A small image diffusion model, trained from scratch.
Data: trained on retinal OCT scans (Kermany 2017), 49215 training examples, 12.4 epochs.
Rows from block 8 of a small image diffusion model, named by matrix and row number. Rows with one number belong to one neuron. Each number is 128 + 32 x the weight over its row's rms, rounded and kept within 0 to 255. All counts start at 0. After the name is the row's rms in percent of the matrix's.
Before each neuron's rows are labels from the 100 images, of 14976 (inputs lightly noised), where the neuron reaches its largest size: "peak at" is the part of the image that holds the peak; "responds to" is what is common among them. Only what is clearly more common there than usual is listed. The data: retinal OCT scans (Kermany 2017).
# gate: MLP gate (model.blocks.8.mlp.gate.weight, 512x192), inputs 144-191
# fc1: MLP up (model.blocks.8.mlp.fc1.weight, 512x192), inputs 144-191
# fc2: MLP down (model.blocks.8.mlp.fc2.weight, 192x512, transposed), outputs 144-191

peak at: middle left
responds to: finding: choroidal neovascularization
gate.397 112 [104 146 130  81 113 124 127 121 128 160 118 129  82 112 162 139 123  81 136  65 122 121 136 141 125  55 138 153 158 105 119 119 149 167 177 145  96 147 115  69 163 173 143 218 133 136 199  93]
fc1.397 107 [169 135 173  86 131 105 132 113  82 176  90 190 141 108 126 165 146 162 143 138 149 148 121 103  93 143 117  97 156 118  76  78 138 139 169 158 130  83  96 103 110 120 165 145 139 116  85 146]
fc2.397 115 [148 140  91 136 101 115 139 103 118 105 124 165 101 186 122 132 118 166  73  56 114 140  87 149 151  95 157 105 142 174 133 105 136 162 140 146 119 167 143 135 114 169 113 204 128 165 117 190]

peak at: middle right
responds to: finding: choroidal neovascularization
gate.144 120 [186 144 159 154  86  88 162 155  76 111  93 188 114 167  88 148 104 138 112 155  93 122 196  83 125 120  78 131  96 213 127 127 143 174 160 111 161 176 138  74 152 213  81  97 180 103 129 109]
fc1.144 112 [ 75 165  82 121 142 150 100 120 208 132 133 128 163 154 161 181 101  98 122 145 208 100 101 169 109 131 139  74 170 117 101 146 117  35  94 145 125  78 129 170  93  69 213  68 114 143 119 136]
fc2.144 109 [136 147  86 116 131 127 158 147  99 109  99 125 122 143 110 129 152 111 200 101 129 106 130 110 108 133 128 101 146  76 160 153 156 108 124 156 164 148 187  82 120 141  38 142 127  82  86 165]

peak at: middle right
responds to: finding: diabetic macular edema
gate.115 113 [157  84 159  98 145 132 136  76 126 155 186  59 120 129 138  81 145 107 160 111 115 116  99 132 130 116 137  60 156 114 164 143 117  99 160  90 101  85 110 163 126 150 118 136 156  66 135 104]
fc1.115 106 [157 155 110  92 148 133 131 186 164 166  99 105 147 112 141  90 114 139 167 133 138 135 117 141 123  82 146 147 105  33 121 152 165 166 136 130 119 143 157  83 107  64 125 140 113 176 121 118]
fc2.115 104 [ 69 171 127  83 171 113 121 111 156 136 101 137 165  59 148 115 154 154 137 109 158 117 130 117 127 155 182 143 102  89 183  60 130 118 113 117 138  78  99 141  95 138 112 115 120  88  89 131]

peak at: top centre; centre
responds to: finding: diabetic macular edema
gate.33 079 [159 175 130 110 184 145  89  99 198 216 131 145 127 129 131 114  98 166 147 111 140 140 163 126 146  66 139 134  84 158 189 104 171 146 129 170 175 141  98  86 136  50 125  85 194 160 111 125]
fc1.33 077 [ 99  86 152 162 128 160 150  71 130 179 156 147 129  53 104 191 131 167 152 123 105 133 117 151 130 134 134 116 156 140  93 142  91 100 168  79 117 101  99 119  33  89 143 100 154 151  85 162]
fc2.33 082 [ 84 156 115 158 117 128  55 106 128 121  81 124 165 103 136 105  83 155 130 105 115 115 178 197 111 117 166 185 159 137 150  71  83 110 190 164 142 140  95 153 116  47 157 142 130 121 104 147]

peak at: top centre; centre
responds to: finding: choroidal neovascularization
gate.311 111 [134 137  69 135 154 142 146  39 123 158 133  57  71 120 182 146 126 129 143  60 146  44  72  86 112 143  61 121 119 107 165 102 106  95 190 170 155  93  87 119 102  64 187  92 117 177 125 161]
fc1.311 112 [150 161 159 105 147 139 157  98 101 128  84 123 146  73 195 145  80 194  80  69 129  48 151  90 119 139 111 137 144 105 173  92 141 123 127 148 169  96 119 104 114 157 175  46 111 150  74 119]
fc2.311 118 [ 76 110 158 123 105 134 157 156 125 167  68 175 129 107 110  99 148 141 131 134 133 200 121 192 134  75 130 119 133 131  81 134 120 125 131 174 122  84 121 139 168 205 117 146  83 151 102 184]

peak at: middle right
responds to: finding: diabetic macular edema
gate.343 120 [113 144 145 172  94 115 102  90 142 164 140 197 139  87 122 202 110  79 171 150 124  95 185 103 149 134  95 128 134  67 116  74 194 111 151 144 116 156 106 143 142 111 123 109 153 147 115 100]
fc1.343 126 [131 125 111 120 145 111 129 138 140 170 127 180 171 141  96 175 133 123 100  93  95  71 148  88 126 127 100 185 140  93 147 114 116 114 163 152 145 105 100 132 146 234 116 116 171 175 115 133]
fc2.343 132 [152 115 126 102 115 133 184 150 142  70 194 128 158 148 139  81 144 195 149 118 130  99  89 165 113 133 159 112 108 144 125 190 112 155  89 190 109 157 109  82 134 113 154 155 103 115 104 103]

peak at: middle right; top right
responds to: finding: choroidal neovascularization
gate.371 129 [147 115 106 115 146 150 152 165 116  72 110 185  89 121 120 104 135 126 126 152 142 186 118 204 100 105 129 143 147 104 190 101 159 125  92 159 110  97 167 112  42 129  86 142 137 133  91  81]
fc1.371 122 [ 93 101 171 126 111 138  34  97  94 135 140 111 153 165 128 173  31  92 104 176 156 150 158 135 167 160 155  90  95 153  62 147  96 147 149  86 112 141 107 146 161 115 169 151 155 169 134 149]
fc2.371 124 [154  78 116 148 197 139  80 122  76 160 104 153 153  68  58 131  95  95 135 157 147 128 131 107 140 139  91 162  99 151  69 126 106 112 143 155 145  96 155  85 133 152 126  97 113 141 150 135]

peak at: middle left
responds to: finding: diabetic macular edema
gate.106 074 [ 84 141 128 100 129 127 147  75  97 144 141 102 145 117  99  92 154 104  99 123 116 145  73 110 212 155 117 124 106 193 148 225 147 108 171 133 112 145 191 108 138 126 111 123 170 120 167 175]
fc1.106 082 [130 103 127 172  88 161 136  85 138 168 142 152 112 169 107 109 126 134 100 174 108 120  92 141 174 135  74 110  52 179 138 162 145 149  83 126 149 107 151  83 132  86  99 197 145 111  70 142]
fc2.106 073 [141 184 149 134  93 175 140 153 162 124 139 153 147 139 110 146 144 115 141 173  77 144 149 169  61 117 133  53 109 133 176 118 143  55  98  89 129  83  87  95  95 133 109 171 131  84 121 126]

peak at: middle left
responds to: finding: choroidal neovascularization
gate.62 128 [155 121 106 136 109 164 150 158 188  54  90  95 104 165 153 176 158 126 156  86 153 101  51 189  86 151 134 139 155 135  95  81 123 148 147 137 128  86 143 103 112 110  96  96 110 125  89  75]
fc1.62 135 [ 80  93 134 136 156 133 127 144  63 175 101 132 134 103 125  84 104 158 100 209 111 166 184  62 123 111 104 161  96 123 118 157 139  97  99  92 140 172 109 149 144 163 138 164 173 156 211 138]
fc2.62 117 [164 128  99 102 123 127 122 168 116  90 139 119 150  76 178 210 149 110 115 147 117 112  80 119 160 188 144 109  70 212 116 131 135 139 108 155  97  86 163  65 103 179 131 148 119 130  86 143]

peak at: middle right
responds to: finding: choroidal neovascularization
gate.471 110 [130 162 155 138 143 178 114  79  85  71  76  53 118 123  87 131 144 141 104 118  72 145 125 106  86  94 132 112 145 139  83 172 123  93 103 152 121 164 129 145 122 105 134 127  77  71 109  88]
fc1.471 105 [183 141  95  74  95  85 106 185 157 141 138 107 158 128 103 147 121 132 121 101 135 131 169 131 144 156 199 112 131 102 168  65 110 169 170  96 123 125 110 146 124 166 144 138 103 167 151 112]
fc2.471 103 [132 129 195 102  99 179 113  81 165  57 106 102 161 128 146 157 122 137 123 137  70 106 121 129 131 129  70 135 115 133  77 145 150 132 129 164  85 163 100 115  82 131  97 114 128  92 145 103]

peak at: top centre
responds to: finding: choroidal neovascularization
gate.175 112 [102 130  84  95 146 100  97  76 121 145 114 101  81 140 114 130 125 129  81 143 159 146  97 156 123 138 139 162 149 121 105 189 112  84 109  64  87 217 101 167 152 131 141  82 136  96 143 128]
fc1.175 111 [105  66 107 166 130 133 161 128 113 110  79 236 178  92 157 165  84 162  94  99 172 122 185 176 178 102 103 141 110 123 122 172 163 127 133 166 182 146 106 100 160 113 124 133 170 163 137 114]
fc2.175 107 [103 141 114 126 193 110  85 131 112 196  92 124 120 149  95 171 131 151 157  66 154 176 140 107 109 140  75 158 174  91 142 114 151 173 149 113  68 115 184  88 135 109  97  68 131  81  68 131]

peak at: centre
responds to: finding: normal
gate.165 102 [169 122 106 170 142  91  88 136 102 163 143 118 126 109 141 124 109 197 159 153 133 156 123 111 204  99 135 139 120 137 170 118 130 127 145 139 114 150 155 123 116 139 114 145  54  82 158  94]
fc1.165 097 [104 109 132 156  67 122  90 156 160  80 115 151 158 130  91 172 151 147 155 130 120 151 140  92 165 100 223 163 157 113 126  80 164 166 147 194 154 132 119 144 116 130 123 106 106 105  98 132]
fc2.165 097 [143  98 173 133 152 128 109  95  85 133 116 117 113 157 196 107 134  98  95 104  65 144 137 102  91 136 131 161 113 133 114 139 107 138 113 139 123 128  74 149 125  86 121 148 150 219 113 127]

peak at: middle right; middle left
responds to: finding: choroidal neovascularization
gate.154 104 [ 95  79 136  50 129 105 161 130 100  73 141 182 106 166  92 166 119 121 139 170 133 144 145  82 129 120 126 105 116  68 137 150 178 108  72 117  96 149  53 118  57  85 136 208 176  92  84 108]
fc1.154 103 [102 141 116 116 181 107 107 163  85 116 143 187  74 134 143 131 141 151 106 148 124 148 119 110 101 142  89 155 101  73 112 155 129 109 146 146 120  72 119 140 136 136 127 143 207  99 181 130]
fc2.154 107 [128 178 157 138 156 118 129 115 110 161  76 171 131 148 140 129 141  21 169 132 145 126 122 177 119 172 123  85 134 155  78  83 132 170 124 181 182  85 138 146 157 119 138 116 105 181 190 160]

peak at: top right; top left
responds to: finding: choroidal neovascularization; finding: diabetic macular edema
gate.184 111 [117 132 151 117  83 155 112  99  96 131  91 122 127  81 136 115 127 114  67 105 107  84 128  96 117  92  92 176  92 145  94 114 135 121 163 135 187 102 127 129 184 134 112 134 131  96 122 187]
fc1.184 114 [151 161  95 130 144 112 155 136 223  97 146 115 193 148 148 118 117 132 172  79 164 112 184 154 140 173 146  84  97 106 177 160 148 121 137  54 109 165 155 105  97 170 127 122 173 152 190  93]
fc2.184 116 [139 187 237  95 112 167  80 141 112 130 141 144  81  71 192  77 106 170  86 113  38 115  67 147  90 111 152 125 131 117 114 116 111 134  65 136  95 160 124 184 134 182 183 124  82  78 152 175]

peak at: centre; top centre
responds to: finding: choroidal neovascularization
gate.223 116 [ 97 102 140  78 116 171 140  95 109 163  88 151 136 135 135  97 117 105 104 135  75 113 126 149  57 143  97  85 130 159 146  88 119  84 169 134 142 170 124  77 144 115  67 122 170 107 131 109]
fc1.223 107 [129 135 125 162 110 122 146 133  94  94 100 143 207  83 145  81  83  90 129  91 118 121 172 116  47 103  96  72 118 150 149  97 107  70 165 119 167 155 149  84 128 153 108 135 204 159 141 113]
fc2.223 118 [108 158 123 115 162 122 146 181 145 117  81 149 135 103 123  92 152 207 168 132 178 188 136 152 191 162 154 162 137 123 144 123 147 129 119 168 133  96 161 141 166 114 135 113 142 178 136 127]

peak at: middle right
responds to: finding: choroidal neovascularization
gate.2 097 [119 113 146 136  72 124 148 157 114  96 141  97 112 134  94 161 173 141 155  85 105  86 162 107  80 120  56 159 119 155 135 179  87 104 100 107 114  80  97  87 182 217 103 199 164  66 164 153]
fc1.2 107 [136 149  98 130 166  97 138 133 124 147 117 146 141 107 140 138 131 170 136 169 143 119 113 153 147 110 163 121 156 113 123 128 134 183 170 146 146 139 155 156  79  80 179  97  75 157 178 155]
fc2.2 105 [178 133  59 105  97 115 111 188 163  84 135  94 173 127 104 138 137 181 103 148 128 146 146  60 124 105 192 150 134  97 144 148  67  98 176 128 178 173  85 153 101 153  89 109 147 167 189 115]

peak at: centre
responds to: finding: choroidal neovascularization
gate.334 106 [113 100 156  50 118  83 156 146  98 176  74 128 175 113 206  97 163  86 124 107 185 159 143 163 105 106 126 176 144 156 109 142 137  93 110 109  79 152 141 108 127  63 119  99 160 109  96 167]
fc1.334 105 [108 137 110 158 149 101  92  45  92 131 172 115 127 138 164  96 164 170 113 144 127 118 136 206 114 133 191  70  91 143 132 139 137 136 141 112 180  83 134  95 199  94 111 136  95  95 154 140]
fc2.334 103 [131 126 137 105 129  62 155 104  83 130 150 157 160  99  73 120 132 176 103  68 129 139 195  96  99 167 155 121 117 133  93  60 150 122 107 123 163 127 112 106 114 159 128  68 117 172 118 142]