config.toml
arch = "uvit"
model = "image diffusion model"
dataset = "retinal OCT scans (Kermany 2017)"
train_examples = 49215
image_size = 48
horizontal_flip = true
conditioning = "none"
objective = "v"
cond_dim = 256
norm = "layernorm_no_bias"
norm_position = "pre"
activation = "swiglu"
mlp_ratio = 2.67
head_dim = 32
fused_qkv = true
qk_norm = true
layer_scale_init = 1.0
parallel_block = false
inner_norm = true
moe = "top_k"
num_experts = 8
moe_every = 2
expert_mlp_ratio = 1
experts_per_token = 2
shared_expert = false
patch_size = [6, 6]
layers = 14
width = 192
positions = "rope"
residual_init = "none"
optimizer = "soap"
beta2 = 0.95
lr = 0.0021
beta1 = 0.9
shampoo_beta = 0.95
eps = 1e-08
precondition_frequency = 32
max_precond_dim = 1024
one_sided = false
adamw_lr_other_params = 0.00089
adaptive_grad_clip = 0.05
steps = 9500
batch_size = 64
epochs = 12.4
lr_schedule = "cosine"
final_lr_fraction = 0
warmup_steps = 1900
weight_decay = 0.3
adamw_weight_decay_other_params = 0
Rows from block 4 of a small image diffusion model, named by matrix and row number. Rows with one number belong to one neuron. Each number is 500 + 40 x the weight over its row's rms, rounded and kept within 0 to 999. All counts start at 0. Numbers have three digits each.
After each neuron's rows are labels from the 100 images, of 14976 (inputs lightly noised), where the neuron reaches its largest size: "colour at peak" is the nearest of a few named colours to the mean colour under the peak. Only what is clearly more common there than usual is listed. The data: retinal OCT scans (Kermany 2017).
# gate: MLP gate (model.blocks.4.mlp.gate.weight, 512x192), inputs 96-191
# fc1: MLP up (model.blocks.4.mlp.fc1.weight, 512x192), inputs 96-191
# fc2: MLP down (model.blocks.4.mlp.fc2.weight, 192x512, transposed), outputs 96-191

gate.14:497521521456485507482451509502513557494521452529521532551527560478487554567532486491575420447518510471417492457470503478522459549475468544560580535502527511479598469545474510598496511497519520571439383511519457468501505417477541559513482521482497524482568478428476517425438453568502489474
fc1.14:475578542527522427503498486528477641447492481551435448545541521523545470513568491513586470530507535491419574447484509514531562576509483497581509514469529518561452476482471452493439474478483512558442429466458528506513517432494480438563529472494455462498505454489503535498451542539494476451
fc2.14:581411503490473545493512428502586532473483535498555534470541505450493492535518537472560449501540522525492524432557464489526485489484458502597529532510510615501516472605464531449546522518469461432571482518444537491527550422507470430517459495512540490453573501525471523484530501481533586462
colour at peak: white

gate.109:458475535485549502519459484474511446414462501415520527524577543532537480518488569489517509370563496478505462467582529552441493527527441522510458420558528472500497520522486462548472556504441540521489507501547527505492531503600464532535481570488526517418439504514506494496482475480498467510
fc1.109:501495566523462416483522452551482471522443536559537477483465477508496481493471457466442487541512505430524598568549476537561473509568535542483512474540488485445549450459494490514545434472473434489526539483511491497457438543446474430517607532526493468550568500434466571558468464487495502540
fc2.109:516467512501521445450522476524562488522496435515509603478569512489478409582480495451522519450513538395530490475479513484471451541548542538466512498463551471463505489557484517504585437484526486485535544493563530525483494473485470424483570481517536476434560509508465458440567568464498532517
colour at peak: grey

gate.10:504511464458491542522482544536516554501465474526481449458477571495503466511460494514541525526443493572470587501511521512503439531525537481565506521463434479440471417479464551510519491500558506553510409424502560439534521411516443477513519555585511501511495483546490494545475516550521496488
fc1.10:505515520572494518467519525488454516597526494530553569573469476550488477467537575481507530551581521502544457500482529503515542499536467562447474475509540554510524500475495500524516522491498474453547530471495496570462498550438497531519433523471434529559504533468453497457513407503546477445
fc2.10:473521551452442472484549533504498543484583541524458505495529445517510537526486515492481497521577472508540452524456494435508507496496480528464536484500535537531525508390524546582545490467492510416502566528550462500523459561484579452534473441494439544527446529447516523472542509439513460495
colour at peak: white

gate.334:494537524520516487468547445521496509542554483446477475448533567492529467405472536561488539489530529469544507488504486553513436517516509587503507505545498458485547567495524471450531409559487547490513413496500543458528501504443516515519573518415510599534493541511528460527474596442515558537
fc1.334:503504490491529531486497541487502494484501507489471496506431495518424526518462526526490508448506437473528507611566494497482470564525498539486478514465471550505529520536445535543567461549456535570536559475460558453506508581493471497515438602495473551418529524468522480562522499487522581514
fc2.334:481492507523476527504484572493466518477457531505416474514461446529470526500476490569459490441513502506534510585509528490546482542497455480474451537466496506522540485549398514506477417502416517571485541520410489455474516569474478482509433577532454534444473490502548497564493491501465506468
colour at peak: grey

gate.281:461481534566522537530530549527529502486525487507488562505530509470502494498546438475560524449570483502483482397502518505451592511455532446550560404476439448519489478445517579548488537566426446478457497512556432470519591480567472529440538509469517556511508467385470476529545466526522470484
fc1.281:525493422491493487512446473541493495539533431570449463494459455497469516424490414434441479576474519486514521561576468521517469500523440486461499487560544492452480450578451443507489482483501517585561521479509481567478456562491541459564515491505446462467511476567505428528522530528461520460
fc2.281:588517533533443521590454499500500507564501413557475526495545518520524507482554430495432488607521532445485530481474500530499489489513411529434573479529536508490507470500372496477466432493491447549510517491448560462522512406548552519534461450480505529502538513545540491534500523578474513591
colour at peak: grey

gate.4:534493508526486496486485523487492571523480539556506585506515542501487412462528485432563459492476576411459535590437481547491481591442496501505501482518450526528500521550507523513485536510580458505524466498478499575473449503479504493443528526530520509569525501477471492513473501469508538545
fc1.4:504508525443507492544563473518545424472515487527588469563499472479516577524523529504480505481470458515538536422483493471492509455572549506526463538468472448472438493482466526467504488469503487490510469498571519510495594487523509457593468538514504498436476478512552490478479471458520511518
fc2.4:438486489490515463482583438519498497483517471503543480471521482454513490582486474459502517552421548507458501510515481415461540503543513476522529465501445526499506519509494559484520524502495468581533448501497460480479541475525498544511426530437614487396470531473604503503534486496501510574
colour at peak: grey