config.yaml
layer_scale_init: 1.0
expert_mlp_ratio: 1
layers: 14
lr: 0.0021
warmup_steps: 1900
adamw_weight_decay_other_params: 0
Rows from block 9 of a small image diffusion model, named by matrix and row number. Rows with one number within an expert belong to one neuron, the router's apart. Each number is 128 + 24 x the weight over its row's rms, rounded and kept within 0 to 255. All counts start at 0.
Before each expert's rows are labels from the 100 images, of 14976 (inputs lightly noised), where the router gives the expert most weight on average: "top examples" is what is common among them. Only what is clearly more common there than usual is listed. The data: retinal OCT scans (Kermany 2017). In brackets: how many of the 100.
# router: router (model.blocks.9.mlp.router.weight, 8x192, trained with AdamW), inputs 0-47
# gate: expert gate (model.blocks.9.mlp.gate, 8x192x192), inputs 0-47
# up: expert up (model.blocks.9.mlp.up, 8x192x192), inputs 0-47
# down: expert down (model.blocks.9.mlp.down, 8x192x192, transposed), outputs 0-47

# expert 5
top examples: finding: choroidal neovascularization (98)
router.5 [169 120 106 170 153 110 115 116 117 115 151 128 167 133  81  86 135 132 122 144 138 141 124 109 126 163 144 110 106  94 101  89  97 109 155 149 128 149 137 136 113  98 107 148 154  99 147 109]
gate.0 [100  81 146 143 136 139  83 106 152 139 112 160 122 111  85 122 162 134 138 145  78 138 138 135 139 129 140 125 111 131 111 114 107 105 125 139 135  93 165 137 108  88 139 133 121 167 138 158]
up.0 [160 167 115 122  98 157 164 130 123 144 151 132 121 138 133 144  61  97  97 152 165 133 124 146 115 100 108 122 131 138 114 127 170 133 139 127  85 118  87  73 172 137  89 147 162 107 126  92]
down.0 [163 109 131 107 147  96 143 124 141 153 188 136 119 100 106 129 132 128 120 127 107 107 152 135 123 113 119 174 119 131 124 114 145 115 120  94 132  80 109 194 168 126 135 146 151 127 127 127]
gate.1 [130 137 175 139 131  70 131 134 121 136 107 139 107 167 139 113 148 118 132 174 110 154 128 150 152 174 120 124 113 115 121 112 122 152 145 122 103 148 116 152 151 157 147 158 123 156 132 136]
up.1 [108 129 180 155 123 141 141  73 142  90 133 154  72 129 140 196 147 119 128 138 110 127 144  91 186 122 138 120 146 109 142 147 128 143 142 126 132 111 135 147 179 117 100 156 170 127 136 145]
down.1 [130 179 137 135 148 130 143 142 136 182 158 123 111 153 142 125  92 137 131 102 105 138 154 127 102 115 111 143 100 150 133 147 119 131 106 166 188 129 135 129 129 109 135 150 126 191 177 122]

# expert 6
top examples: finding: choroidal neovascularization (64)
router.6 [125 136 121 108 171 137 122 169 118 114 121 129 102 140 136 120 154 132 124 107 100 167 136 147  85 151 114 122  96 114 127 152 133 112 167 145 139 117 141 125 115 153 130  75 127 126  89 159]
gate.0 [111 104 103 122 163 153 162 101 144 131 129 151  92 136 137 112 126 135  96 128 180 105 141 144 131 126 156  81 145 151 125 136 121 146 100 124 126 138 151 114 129 147  94 105 105 104 144 121]
up.0 [ 96 125 108 134 156 158 134 136 173 134 114 138  88 148 125 111 135 140  92 138 171  99 160 139 138 134 170  81 144 147  94 141 119 120 108 127 139 141 180 101 128 162 110 110 106  84 161 119]
down.0 [137 148 171 164 120 120  85 129 149 175 124 144 137 120 137 119 128  99 134 144 124 125 103 109  86 119 110 188 118  80 122 156 107 117 124  79 112  98 114 141 149 139 144 131  79 136 101 147]
gate.1 [120 123 132 100 138 142 144 172 101 102 146 115 164 111 104  97 124 113 149 130 133 123 110 104 124 117 150 165 113 101 149 121 144 139 111 130 122 163 127 112 115 170  96 161 148 106 120 137]
up.1 [133 122 120 153  99 150 110 113 142 136  98  99 138 148 155 187 125 110 100 126 127 135 128 145 149 127  87 113 135 174  71  99 146 107 152 127 143 106 116 164 119 102 171  90 130 155 132 111]
down.1 [154 161 115 124 146 136  87  98 156 116 149 162 124  60 150  95 110 120 128 134  78 116  99 130 164 144 102 116 167 154 100 149 121 169 103 118 129 118 133 110 130 162 135 120 163 107 137 114]

# expert 0
top examples: finding: diabetic macular edema (73)
router.0 [143 144 106 111 101 137 134  82 139 141  94  69 140 126  67 116 127 102 127 149 151 109 162 134 143 107 138 127 123 132 100  99  92 144 124 141  90 159 137 116 123 107  96 184  96  75 122 110]
gate.0 [146 104 152 133  86 101 111 108 126 142 110 121 131 129  86 135 133 131 158 121 110 110 116 114  88  97  81  89 149 149 138 152 120 161  93 145 126 110 120  61 121 118 122 161 117  87 134 146]
up.0 [ 93 147 120 136 126 149 116 124 141 106 141 147 120 128 178 136 115 128 116 131 150 125 128 122 169 167 177 125 133 124 138  93 141 129 170 152 130 136 127 199 125 141 125 115 146 179  67 127]
down.0 [121 102 126 125 120 176 194 124 110  92  94 117 119 135 116 107  89 102 102 120 139 153 161 142 144 113 154 111 121 135 129 151 130 138 112 125 138 106 110  72 128 138 149 102 125 110 120 143]
gate.1 [152 141 152 108 147 110 131  86 109 132 132 127 106 160 159 117 132 143 165 125 113 163  96 103 126  71  95 104 127 120 107 149 166 100 176  91 116 100 131 163 157 156 139 149 126  95  95 114]
up.1 [148 127 167 131 133  94 113  89  87 113 101 135 119 147 129 129 136 155 135 131  98 138 110 104 146  87  78 135 153 107 117 127 179  93 131  91 117  73 147 175 141 149 144 154 105 106 113 122]
down.1 [ 79 118 116 130  87 133 106 111 138 141 118 145 106 161 128 102 166 103 128  87  84 144 155 117 134 171 136 116 160 117 153 140 118 137 130 129 160 116 133 136 128 146 138 125  97 106 163 108]